A small masked image model, trained from scratch.
Model: 6.02M parameters, 48-pixel images, norm layernorm, activation swiglu, moe top_k, num experts 16, patch size [2, 2], depths [3, 3, 3], widths [96, 192, 384].
Training: normuon at rate 0.022, 15600 steps, batches of 64.
Data: trained on microscope photos of single blood and bone marrow cells, 194171 training examples, 5.1 epochs.
Rows from block 5 of a small masked image model, named by matrix and row number. Rows with one number within an expert belong to one neuron, the router's apart. Each number is 128 + 32 x the weight over its row's rms, rounded and kept within 0 to 255. All counts start at 0. Numbers have three digits each.
Before each expert's rows are labels from the 100 images, of 14976, where the router gives the expert most weight on average: "strongest on" is what is common among them; "colour at peak" is the nearest of a few named colours to the mean colour under the peak. Only what is clearly more common there than usual is listed. The data: microscope photos of single blood and bone marrow cells. In brackets: how many of the 100, against the usual share in percent.
# router: router (model.blocks.5.mlp.router.weight, 16x192, trained with AdamW), inputs 39-77
# gate: expert gate (model.blocks.5.mlp.gate, 16x48x192), inputs 39-77
# up: expert up (model.blocks.5.mlp.up, 16x48x192), inputs 39-77
# down: expert down (model.blocks.5.mlp.down, 16x192x48, transposed), outputs 39-77

# expert 13
strongest on: cell type: artefact (42 vs 9.8)
colour at peak: white (62 vs 23.2)
router.13:167161135145140165013141102118175156167152129092109122144125119168155151132099086194116107140157115097130148135092119
gate.0:142084107148138146059129060151129091071127123129162079131119113114111112137171120088140112139151122137069122096121122
up.0:152136127172093037124138097174182141100157127135103099109121118119168107126121178158107097177117143160171165117124180
down.0:140130137138178127141055166132160124123149096174121128057150137089180150116115145182200115051103130140155145126107149
gate.1:132104100067110185163125108125069102128155103111138076111108160113075165124110060073184055131146111105132163172146166
up.1:097127139118095108174149149178144066111047112102147133092137112093192131121149082160145043137126106125125095114108154
down.1:118203064126136168138160125104070132132109175081063138118102125158142119068172067140156131107201190131161128165146117
gate.2:132158078167117154125130127090104081133123129162128157085139093173191099114122162110099112137102140170108156119135111
up.2:131115095135097151085123092125121117052153122164159098144170138120103155106137187132133125157140112134134062132151080
down.2:052057111123086142033052131141155120164187110101132131159118126147090170171137127137122162143179125120112121137166143
gate.3:114194184108129095113141146185140115139087145181168104144143142147091133119142200141198183105016113141114081136095160
up.3:105120128125098052153137160151127062153126132141111110160097128085097128138150061145169169131176123100158098130144064
down.3:122077129090133107118063136078088080150156062185139133126152091138147164061168119143148114143173123131141116159112119
gate.4:148106116106158089144168098104150105179128128133140167122127086122109124124150179140119134078081130153116088115066116
up.4:146090120127142043127085111150091143171142149177080145168124111149067111122170137072078133139140131108058135150180110
down.4:130068151142133143048113145150127158118131105122162128069194121125115160124130172178162092095097084155118123116082112
gate.5:124111115164158170108133185125115177227123134123207146125131091077132129124116150193177154087174137136174137083101114
up.5:149170140090151133179149126112186111027099132154143121086156123152101140116144122113092134107102152097145155098158082
down.5:078113112137130178129124175129117164149134132160153097147121105080189108119113127101185131091132165072107071123127130
gate.6:123134095146128145092139127136168118045124121076086192124091122155159135138106150125069166193114097135150125127125144
up.6:111165068105148070178111128129171162075073113148090043080126128094151165145144081096103126129079127149149125088067157
down.6:168078123123164121075117138092062157094205094127192137157114132135124086041123150099159105130115139128103104126146052
gate.7:072099124166134122095142168120172126255135129165109142150119103113152101120117085174131160177146141137111132115169173
up.7:116191098107107149132129123131176223109162130142079141127121137131124120131103097059120108136149123126137126118151141
down.7:142129102116055145115152128164109157158196168129146153109104102111163130152125160084134065152133089198187098103099092
gate.8:094044102143096088119127119142119090097121107070110112122154142131117140136065118155139044093101128141133086153141110
up.8:085110179143125088131133143156135118116118124153152093147099141173155121096116121100095088153197135102153132119066082
down.8:143088062143076163182101126144084110088149193090109115071124105114099131139124158121190086151182112123149129159119114
gate.9:123102165104100146154146160099119142157124122130199123165097106154119133059176168138087161137122072134115137128100075
up.9:179142147099103105163168163111081082123135145131157103157119099095144174113123180095117081096129174129126141099119131
down.9:161139136074157118089133101128172161151089135158110115109145074181135073114123183117124117064098141104103157184179079
gate.10:125172091137155164109091163134088173123143114162161106091145119171125145118124067125188118082089159124114116162105103
up.10:127212117139093131106159143103065097120130120153144146111113138150064097102125153103223167125186085120087140132147070
down.10:122085152094139071095127108150149106140190128129133130093142121142178149197156113088085122085163156109117066100117114
gate.11:130104105105142166105096135117185176148136130141147184138094114134160160100188072130127108138141176135131126121146153
up.11:114200117117116115080140147192173121122104122160122107166144152132112075124086121131159140134171101125140128126098151
down.11:065132142142146115095170168176107090171137090136174120151174159170075127088183118109142110161188145129141180141092099
gate.12:086105108132141130118097145093147159084105102108086095102144126057160125109142160078075133104173122124109136148106087
up.12:114175126132129130150129101087163156103116104126153130082119139136126183186162145124113090051141109095186130083173193
down.12:103145102099111155113115075175173173109165143151199135078086119136161125144136163096116126122108073164111110082129108
gate.13:141160136142115132187098145134134128163115132092134135165145112101151135143164118201106124184140114133149128106120144
up.13:061148118097148170102142110081159161125135130121092079105128124157139137172112104142051141059192133135155193117093047
down.13:103093157109131136191149127111176147175182143137112117139090075116084148076126104056110115142126097170139064066084118
gate.14:096142125164166154107094099165092112102115117153118177155166123100165157171120171106077106059160093113078097130103108
up.14:110149145174167128161124140097103083122131118133223101141120099118105121112107113160206100170073089140153139124156125
down.14:126144186083113069125115074109119088142188152141099152157107109118133134127134160158131098092139083082149144143116126
gate.15:106095097084150105135117196094148153163122149101139086169111143156055139137166070124102138144166133128159098120167103
up.15:082080116149143135147111187135131179111116106130082124106138142120096159156178059161118103118135130136187116091137122
down.15:130204145136163142141150144076117097150159109131166071087173082107128121177131109140159133150081115120104113090094098
gate.16:143156119160096134091157121096130162100143152116109118201144149181150144124184132075130084168164140160104132155153098
up.16:116143082179114127122137147146120095160089133135170161110165135149124160129178127083152088099123157134170065134109114
down.16:127115111156097132133154149163206105165102176118037156144136106099133170122106126174143094158165115084131133174063136
gate.17:129128095082139119178153131116126161152116103103184075143108136100093095086093071132159171131059092099096165122090127
up.17:098111130147134145181096081124174092164146101144103170049144103142115103123181180081110078049226099117091127121098127
down.17:156115100162175142153109126130164139122171183137182154121140082158109134131109154070125139130154183140204104077048080
gate.18:105125159121105147151147133176193130081210161109112159190119139129111095138127129145119148106124151159126083167072103
up.18:111149157106117200137143160152154145112168142138070178161132132138114088141063123097088108153169098155124140136161114
down.18:157140113197127117107150109102113107166201159131139082099137098132099138168165142154111110184125147103153143051122147
gate.19:128085095133103138155098149140123102066087150123128086113104110153055148097147120122052147167163102138161174104066105
up.19:139062064139156186112137113107156092000132134148067077183080144100103137157160169150143188093117095128151137129101130
down.19:165166103102126127151126106128062074183120137142081177074130103156160089178179105143131112151135081130117151121176151
gate.20:151119180143110109156152120143135178021139133146138128061147121148172099140127202123112122142197114139171131120114146
up.20:123163110099086167143103115069093113157137151108155174149126115137117150114107096129135133102087199140126153133137149
down.20:135049112131095137210144191142151118147163140160104178146134084136097136123103155119133115163135104144154093085095132
gate.21:111141132121111144163148102170080144054145144176141109064115138150133111089104132140206164065190145107073160098128122
up.21:124105077145122043090164155147084062144119135100140090165142145078134123116108086135104096125175168166119123161141118
down.21:147100083113198110115120227126150080099163174176101162111170112120145151136125152164131126106100105126109140157116085
gate.22:102150130151127083153167107170131165200132137106088153083142130137156144115094071162167142143075110131125121105068119
up.22:108111172150106114044100134127148174079155150084096164116142128164150158137119087060082126171148097135089163110057106
down.22:133076105153161100159118124092137162177156106139131068116106150062084152099145120131134171124121059103160108141147148

# expert 11
strongest on: smear: peripheral blood (100 vs 16.2)
colour at peak: pink (63 vs 22.8)
router.11:186177082165120148057126143062158162171127125130137129121124119180164130146129109142111117130131150125166072107106159
gate.0:100136212160138133134126107135163131127167131132066118123144126110112177101141125078109121132154106156130154129105129
up.0:160115150097159163106159077132148188124131147153198110153138107138150139113159164105097169124099125134128172133147107
down.0:169086119143152100081170171146106128159119190106086156088130170149119140099143124161175097179129124138139124107125087
gate.1:101200078150142160090141155120103121121121126090142063113110090134156095130102130090115138128133125088116150070133144
up.1:127205127163123116042150135138192122137080119121147120144111114139104073126146128116147096128147146148180117070165119
down.1:162102085138088112199138208085090134108154114160110108148177147179120142097156116159120098104146097141111132101168116
gate.2:131137092146072153196149130180115123117140147143101180152150116102151131153061084107181130148164125132130095129100131
up.2:131128169091104112027119123107130128171079149146134090125152105142096116110201107135149121108105108104139136165110143
down.2:167137181151125157061128151143154215128136124127070137098128143132113149149121137144138125130182138169135123125141112
gate.3:116063091138138102174144144103114152154176114142132138113159094171062127124103151157134169122089106135143121150145034
up.3:132083093088131160103148158134166105120189128132217104119108128103099130110114101141136095088115103121108140129131026
down.3:108170128126146098075091177142112091149152158122184125160075168156144078116131117160203092205132099193150143197122092
gate.4:133165140095101142164132143173190158109131109154137127086126108096093105140165135083086060209115102115154141136094109
up.4:120171209166118163145150122193073099088155152149112114162142132152162149162120160163097158151127180066165116118152172
down.4:133121121128111118165098145154103108132163089144134105204131116136146091132104127126136219133104159106093122168203137
gate.5:100172095113149111078106083122066126132135122106136117125141100118128113117143098136104130125092129126114121112137064
up.5:140099146133111163077158128122134102152151154149161128094143138105100084166168139159199175149120153129098158149205172
down.5:187078082146133116130084151106095122126167160131093105136077096109124154040174082132158093087109143137133119077113093
gate.6:118117133148126128119115115113137097152078138129094168113159137052163133092118157094132153126148092158173106140144044
up.6:109057075080128144053088139152186073131118113103137120166088127099119112145121104067097187143135102139078089168050000
down.6:160167172109124166101147152080128100180106113162135125174158148148088173065128041133114092184108133089128083142109137
gate.7:158054133084089138111162113077100068118132121119179096127113128091166113140106099134141141139058120105079160110129099
up.7:163130133117110169121146165170137098092116133061076155117178128122147114122108083182087120130133134153130118129139167
down.7:149158159096038121051124143130120152215114206132116131138154174092082137102109119098103138089138068130135143181151157
gate.8:138136176093116165094134114117100120104135108130101097150134137144144104111093064104141118106125180102135101160073184
up.8:167183067119135109145157089105100108161144150102113126081104126174140106139130098114104144067072130135151130140112072
down.8:119089091179098165204111130128135112124133190073085124063127132178092142164130133127116138098180097137130158108158130
gate.9:138149084117141084204167128174148107102128129173146130137141115136082091117130074106105099132141122130067143121098140
up.9:141159129118166100177132161114097205110146173107149110105124138116083145123205147160135090134128150123128134153165172
down.9:133128129166150130125120165158122180159153126135078108152101130091072115111151189146134172121093176123101159163123187
gate.10:123111126133167140129119119118098109104101125166134123141128112154141116116090104140092086136181143133177099116136117
up.10:192127120125169155191130102089108140148146123142124066012154125171114153128144148157155116175145107117130124076188115
down.10:047114102088097125133098147121118126071127146127150146111084128103125112192193160137139107203112182099098130145103151
gate.11:157149128104127140156177131126071105078158128094118181111135123134107169128092162179119135146105124134107139098121173
up.11:107102101127091087121157098137113148078107132109145114182106109134104127120121125091106130097116107127121140063112124
down.11:134149108142100145140124151132188119173101138147118153116111186099122186142085113091084130088131083228175112009161175
gate.12:146125123097121119120125092152129056140143146133155092065083120103102135114186123108170141118149164104085107143124156
up.12:171172086127081159086111127089118102082124134098162148073167145143137158100084101200119100168189083116147135112093178
down.12:130131161091091154105108145155091120173158137156160053087145130080128086129148068087092172082108150109148123156098118
gate.13:138179058127128099037108136156076030126145125130125123129123131143111115111103130102119166089129126140151100165079143
up.13:149135110103152224128115156107120121167120124123144094109097127119168134155094143113083071146119138116196150141164158
down.13:107152145169048113168107099109114133184156110131120139124148164126101123161116109197109156128122186179199135121153132
gate.14:128128181098152147231143124132201202111124126137121160064112107112124110138137193102042190138134107117117155161159146
up.14:134083097173124153104127105129103076136131100114117126167147113119064141143129164114166148072083139143143084128122110
down.14:076143125157141038092128152135133074140115160102100161137097114120124110089067158139117114129134092124137120100108095
gate.15:155099042125119142149089120150120030151154104120100087160151122114090142120070142086141137111103115109152143129112188
up.15:139106186151143170135120118138125225091082109140132094094169108079149131114136172129087134084152113151100133156093112
down.15:073125186114139120171101193136136138173177139116120114148203092142151131148131120132151118101185109097165106139161148
gate.16:134127183122150135181132108117122172116133122087133090122100127078108093124150164102083151153157148131124119117132165
up.16:155102131102130129094142092107134122121129116099198078209127118125113117162157090075071117187117161114140107075161135
down.16:119140118104118090115135175159142135188059100117099064181168109113123147135101109073137133109111162088157114121100108
gate.17:092083093161105131123115082083109087060093120139141108142153123137137124144061233134198157189102124160139116132164182
up.17:106148139156088107128155145151103110141205122160080123101154125147087086148075098079118101112113142123110183127211171
down.17:119180143088110151157125126098131134099107140155090176095100168140142190126094145118099144168108193071188149085133186
gate.18:144116086139157125039127131115133092079172132166138108107107095111132125114151140141113149129121114140127127136107130
up.18:149095102153140127080085119102135060094130119121089151121137118141136137092143128108117098064125134146075166095105135
down.18:111067115097143090079131101086058128127133101105129138080106117113232105112101119022149151124136166095141187138108109
gate.19:127138076139161099160163131134143060164154110146165153124105153115132136115085125172131107138140119115067157157073108
up.19:151118149111166156108106121155044137127114130120104189080121127165148097126101104121190152116135147152133125114163130
down.19:119119136118136161115158085080151090187169078083144138095109118115068136131049135154071146151195132099116144117109091
gate.20:121111120098104088138138097150163089163110129175095185091118119176069142145192102142179128103153167145132117103121093
up.20:156143106120102191098143134161127121068137129134124094150140157112157142111102121090110118110156124132155121124081135
down.20:110117159110116126103110104127152164074170147110077123106113157143178099150125129108134189104106157115192082140167102
gate.21:128087167135116109172167078159173063144131113184101120141169134154102140148125120080095145082145114137133159131134113
up.21:141134128149096074135139128128095128236117141121155145117084152166122119130087125140122157128127092111123099143061136
down.21:137109122196167084151095116138126117106150124165129116136156075151114126072173072146135069103187153127163170118169140
gate.22:184110204085096104126148121093171110206162126136087122128167122139160125131136132152174150145084109111095123144132131
up.22:094113095190081105178099116111051146113130098137166087136118138078145146113081132105142137098109091114074148112108068
down.22:118115176121103097093103175099135167119115120132152131143124114166133062138079150179138146126109119115136098159068122

# expert 9
strongest on: smear: peripheral blood (76 vs 16.2); cell type: segmented neutrophil (56 vs 20)
colour at peak: pink (68 vs 22.8)
router.9:181155097155166159079120128082148141160105127126134155117104121164161110149143128167135110100128157115142104081122164
gate.0:130099126132135172139105114085154111084118094104139166103166162108149113135121139132107136112124164098080183125117097
up.0:103065082138127090124103072138149133107115146114163130191120157090129123147166158154084103105102073165154088151185094
down.0:070121157134144070098075115130103155152051134137151113154127140083161090088136126103141136118121174082162125134148169
gate.1:120127206092093189095158120119152090073154109146118136118132129122124123097119111096118135106129089107122111126135148
up.1:140165151165143147196133157086140184130128108149115151084091139162112110088053209124117108100122115140162157136138150
down.1:140149158123116145145127080106154141181105145108179069080112149111137146118199150199120139084108128076202089080174075
gate.2:127103125098120126164132176103208114218126098123130087150101130130110112152143132157076055116116116101162136102129154
up.2:134168140145163095111136105126093160134178141131107171094177138117145134080142075110102091138131111158106086124096133
down.2:117120083095181186092118112114166023083136158096116125136106112141164163080104113072144111112126125100118101216152123
gate.3:134172122141146121041124163098119108142168101102138140129162134115107109094102129116136090161076146112150163122142104
up.3:124062112183132075083128169126128119098151102087129252120129164179142106113153105083108094139084137157118156165169123
down.3:134142125125184094073136145168113085113176115112115100235139142151100143116105145112123124116161096138154060123121088
gate.4:130100108140143097098138104129155175116145153111128145109139148126124123124111164080133129106105154135110144139174119
up.4:125057134170162182181161107128098108147090130138167114152143121173191119097093196152096136119136135135194082084125124
down.4:091134159110124175115139122145163142090142077115117132139120087173115149108106096108189186141158139181123090119115135
gate.5:128042103146140117164119133118091089171108135131108137124114128184158126111116058119139150123119111109113158109151092
up.5:116193139101144165133189127101157107134129136121150133054151161070117143128096186129150129124160101113118109121097184
down.5:146113152070096143104139132094133069082112108074074145117106130131143111123083181157184103099157144121129161119147116
gate.6:152136084119129158147104137120146114136135127136154125119083150141134132137111133117148089147130150117102095168121123
up.6:162178058095093145047145122157113065089138123129161135138177137112158142110122082105229152162113122138092105113144105
down.6:088066142061154148108128158054123135070073143129095117122101062174175163113129149121124170073164134129101108158065162
gate.7:098092148126139096167115088141170124115162144121090128126146139105125134115108119128111099099081142118109137139116095
up.7:113091148121119127167092143151147159161119112143155128090119149110160133109132069054083136064109110144120140148155088
down.7:058145102150158178137115142114161147136095131112127077140106102118064138099151086185099148125151117146116154163085092
gate.8:122151148136118151132151101154191182089150114136118147125154130100137149137134148169124133163156127130080128122166091
up.8:107102117127128112143109149155221199134104136157150096161138112167120161114150108121130148149122124106148123115146095
down.8:056171146165093175174142101091109080190082125138076119140121150149122135148117105115101155150091108160116118135081153
gate.9:129153122140110124104136113159128124086131124083142162147141117114132126119081063120139087133145145127169123164063168
up.9:067122129170096107165133114138113036104105128138131121073131135099140132126168100060170202166113173141162191164107116
down.9:084114149135093118123145103101135104145125157100128169139054129164108129153096136191102163075088140154099165101059072
gate.10:107120163093116127151119117087059075188113141170193133092160150126115149148124165084065167067130120129156119147141141
up.10:105109108081121116098158105117125097145142105183158123151129136140106160129153126088075122062131141068107123152092126
down.10:131104142144100158184117100118133110136116163113037149117166158120082127142107128083160127157077056108090138148152108
gate.11:115166169170134087097102090159107070147136102113112112089177148107096139104128130093132102116115116116132124114102102
up.11:134132159191118182149096113135163168115095121097104135105145107087104107135189182134071154147112148152144160161154143
down.11:103131145109146112148144139193149176142118144125094134094099128131086124111152085164134129185123128135120093088178155
gate.12:123083096152106117087150104159092159163135140133090188107174125123080135119134123119138142177174071106142127132115157
up.12:117152177084118095131129142094126178056120126114161135110126123180179138120173117079110149050085130176101124136180109
down.12:098166125117090138118146129129165131207196134084046136134103141119133113073131110158093104165125089075142117125108108
gate.13:114166159083120109105136144064154139176168155120081167151119120174063123102093128171116137153085111147109152138159151
up.13:090133108156157176145112104129108112083147120172141135082109115078130128173147125176134125139186088150131141127138101
down.13:165111101084148123124098110094131130036138115103061111134167153127165136149170117185078125120126155126127133056104083
gate.14:114153190125130123046125093089101169179077092096115128053139141172172134159100129172182128116123081100147078102119113
up.14:136175065143089103157093114157155122134137131108102099100138117147112114156179120093103168067127145161156114114091109
down.14:119143113158146108105190084157154115164067117125173155060139140158085062080156149157110109101097103170153111100189099
gate.15:102118127163146174174122106114124107143140121123118092073147118120121189153113113121138112167106097171150148135075073
up.15:101128086109156152075080134090119083152164095161127125136132126174127099125103128126156130139116095125145109135159116
down.15:170117178135082061129164193140162111186109201119139095086101197138119137126096137099099164121111123110148120122090121
gate.16:111157139103151098083145106146100132110125124176123143140102150141160125144119094135116063148155116134090143060131066
up.16:161136126144125090111127086101147143093126128173089139112080126156127131106152115135139082110151181110108175132105150
down.16:192050158126091137162134140098099121132127136123114166152110093125149134167143135147090091132166124045161162102175117
gate.17:130114206087100134134147098147156049142115122144090179096116094125132134130150131208113139124129093150133146119175156
up.17:131114118106122101090097120100058068086128132163189103141123136148086164135159115027123156107100195116087122096128114
down.17:096108128131103150184113155119118233109118086172094128069108156140121131144125041117137077154137096073095070098085079
gate.18:171138157115127085147118154108153187211135140090102115084123117105124114090111086148107176118144110136139135100121153
up.18:137101152131088130138126132122130118109078140156123085198136128171116120145169017167116112152167144135175161161146118
down.18:108125119046076092120116127134085153113213152141096197170119110110120087173117149108132114159159091079091157128125134
gate.19:119078158132109122117110141145126123109148107121143136126130128100173115112108128182157103122093131166086120153132179
up.19:112151124128185112149149126162037198127046080128116140074141137098137127107097123161123166066127109103125129134159169
down.19:071102124130122215116124178157142093189169123144128083140149136129125126150168123160063089077229094171124158077084165
gate.20:115163132138139137169111126134151076162149125125132107150140119134120140104135114126138115116082123141143097122113094
up.20:127183125128115137131159134140150120086152116139112133160104100132135129089083092132104140128093135157064132120147111
down.20:168124143072201110151160116123132138115134108132119125106085113164135109078141070133061156146071082087160113137106125
gate.21:105134148180137147160097131137085093144145117104131189053159172164099150107117153095120115091121080150061135153131162
up.21:109219104137105118163104135154084095178140107124150186133157160174154096121158178132127118097120172149066089151107149
down.21:099122133119080148177115141075160141130077149154115138135152176152181132102105143131131122120094129090107105089143172
gate.22:139100110125120075087136112150115152139151140125114113177100135164163126156104118079156090182098122144106118144100096
up.22:153095138146132124109119105195138140085091115132085091170075135133148128158078177155160184091144137149112121070082090
down.22:147104172173112121129190082130098085166097126142171164055120127085139078103112158163073086080125207133157133149112116

# expert 12
strongest on: smear: peripheral blood (53 vs 16.2)
colour at peak: white (62 vs 23.2)
router.12:173172061159153174053137144058144150157114128132120135116109120185155128148117090156117106112148153119128097101138166
gate.0:119136152150117132211125134136157157211073140161143087129093116151162137102145150113122140171113098117130154138157116
up.0:104179153167132081131141129144114079080118146112099074171086123118137148153099133077096135138182118160133114079108117
down.0:158127063131137084140154119102156125091169131063106083144189107082147115196194085107100149058088145149144184196084151
gate.1:147130131104136191100131138079105124155133135121049143103113081109122108188111098149142072148161120106115168158150128
up.1:100098131087109174160165137152134131094152110099145112109168140109163116155100119130135155143160080135150147077119159
down.1:096135178094148096181134185078085135214187141130110151086159087097157137127113173068096152115118165098165102142114124
gate.2:080093084149144125101126073160122109097137106141083147139135121107076153144164135158115137116189147097103150125133184
up.2:152145145107086118075149091152068134142128134145173086149117127087125107121172143088074099184122116119116180136116163
down.2:092100120147095213085060155093106159162095138106056110170146107123087127161147182136139103152106129119157134123142129
gate.3:130184135178151116121149077110199115094116164089133121147158143084113113138078081172142148115097157150097137105176143
up.3:125196118126138112162119143098130146148174128143175132120122125096174134106107071121171155124082097120189135165205117
down.3:124110167113115090114156146166142097091090065146161094162144079120123154115137126138070111130140116083069156147154104
gate.4:092104165171128181053120125124151135092091133125081137128141153111144103076133121155097191189087132144159155146111152
up.4:140110159116086141224120134173116162078116141167119099096128145149096128158185170066157149103113129123167059138108107
down.4:102105136157135073131161108138062174151155151155116073105125075166118107175120151149114123113194142110140129108123113
gate.5:119099164085163171137113123173090115158124137101143190082166138155137122126110168109120100121091141146101131135157130
up.5:132129045133058107151099103116157165134140113116161114122121118121190155127112124109126136098121091123131124185100137
down.5:202170112120140134145128152169110182093173060151168160097144119139117074127085121154100160171149112142197055125145133
gate.6:164182163169126103153152123144108110126155126129163120123154103154109150127107137120183157084105097127104142137051075
up.6:150100161130107125153127129160135164188119138113074137114130152143104103131106099095095133111123145102149127128171099
down.6:043135096150133127100109130091135131182170131217139146139128118113121144117159153132156132148166103160085129120135099
gate.7:133134098058091166155134152134139122130130109167136087191118164199115113156099113149165126124087126132130120120105146
up.7:124156116065134170201134177107145094098112110120138110133125153188090106171119148170158119084182100117172105125145125
down.7:075188103096137139161177059165142091161109114197122152090131126157161125154104082121089155108161115177087196092202137
gate.8:137156127172080087103164135113095101156134134126080175110144133143115150125149136134107147106116110093189140113155129
up.8:131105194188135074074204092088086091147118143111114063118122133135093110116075151145072212111183125097163153126111173
down.8:149118122124166043124188163142118091100112132106115136102163119152127109152086157102112117088111150156035150098147124
gate.9:130075062115133100157146132107157096172142087124136087135117118122127129115102141106095088087134111169124146125155157
up.9:154113130100151116112158134074186121218122138130112099159127120147110116132152168117134090038144163163118092130183156
down.9:135104103160114133122120140148100137100066129159145129125124169199159080103132107154134092120163138148147097116113129
gate.10:115137142150128096179147133160056075129091119145108131094161142203171107104147090121150125168134142141099138149163128
up.10:131153132143119121140167150104194106227140136181147134169076118149097146153112087147096142183095099110070058149131117
down.10:099158120146109100147094102113163161175102072125121138213134169111129101151151155131151147103104203091155143120090138
gate.11:090094110134112133135097130120155119133098096129094167116114102133130116120138116097128136189084140149026120135109092
up.11:137114124119145174110123148129079138102097169087133116094126123114138094143082113130148179114137130124069136144110082
down.11:207083129085165138175145165099149115159134056120136167111128111132131181078099104084038136112189110051128150127180127
gate.12:153093107156095153061138162163120095126152090108129103148090081110134118139133105109139097105140148137167100153173108
up.12:152142134114124121215159164174127103107131129118134135102143113141115121119057095154115137100140206133075157121210165
down.12:098160111047107197099134107177127151148139135145119111123140128151170182122145121139119185104082144086184083118091136
gate.13:095102206160144131087137087113164076125107133127140096133198127088169117108108142137122109131078141133185134105112107
up.13:124124043129101112159125142109087184122138133114138053152088094101100181140049148117166149169079160096126161128093128
down.13:164066096150197136114142145110120201150111115138169134134184134124089123086066141169119091139155166114086206150165104
gate.14:130231098131105102123132075143123147157174105122110110148109139141094108097104098102061126064130138099076111144153116
up.14:138132133093103156178131117167105112138149140064139137222168099088097119104152063104128133079124162127141120096092107
down.14:084026136135151177132124096063138085156114100167077166075132098206121151116133156148102118179147123097128114070152120
gate.15:126168155156124114143147120065158144111146099170100123151155164202118145127107117156163123189146103119124146145093121
up.15:161065155099138143041145130104114125101111159108172134123141092090184156139137240112138154145088095103108122163147072
down.15:155082111062084128162107124136108091142153205104162104154125114136071092153136125076162138130144095163137098164130145
gate.16:120189113149143135188127131154105100116122120138164135158141090139113134165158128135088171150128105106127133095137062
up.16:069112187142179112206087138158067182095127125128150058124173114091171111138170089105085110120112165125182136076093097
down.16:135102118126152124042133100105103171164165163082123139144154130113183131140105143131158128106125143092143107155097099
gate.17:124198103148119156185120134138107092113168126160114107123161117153139125116107132203137122115100152144172140108218133
up.17:148121119178102116040102144118161134200130097133125137150121124102138154157059139089194144178070159139140160109130194
down.17:182083083092151165173151128181117075171171127071116112152080124153133111095152153160116100123147104126143106159134132
gate.18:141155145117141095113112163048102129120115117115174159108160109097182131133128112112144121063116126145155118123143088
up.18:141231089132137117125103137141155138071072107145112149111148130125124137128119135056139163079113155144126077120108041
down.18:065145113136179144134194029126098144173171155104141115121089119151093193149130149117124119097137123123144144083137114
gate.19:109158147127131079007103165089144179115107118146135123185142123144158121142093116166135090130110093120115102130109133
up.19:137145082145149124187106192128126124152079124169144202079134138142064157116127140118117123148179099121114152154182135
down.19:105141113082113170127120141187130122128139173135080149118104131134120150131198162162129130152153103171135132108142101
gate.20:129127123169135153088170127188087119097161154157107139135120116133118084117113158170099145171179157125145094162148128
up.20:093170086158080101087111151106111081097127140107156096058119114149133151153054154177168075099080096115139133132123148
down.20:154139141085158114172142117197126113153146127095171122167133182115129163138079139111136175107172160078132114152075160
gate.21:143108128125135134084129136156151090142138151144108170183107121103135138156096152111138125144148123165067170121157156
up.21:136149150132136159087138159116130093182148144115153132230124143117139153143105127073111163141059144152104131150113119
down.21:157133155131141134097148207124188152157120162186107123146116162113086097138130164091096112201107119179104113124150156
gate.22:111156117102125154170146120126139151095140120118089086141128133184133112105110123131129164077138126130096166153164117
up.22:138155160142156101181120125166163118114113101149190166197130112140166117121088110101098159127087132123161149120138097
down.22:115130109147170102109092168089205155124173130106125124126110066140182134126125080164105119139060078128119058083108081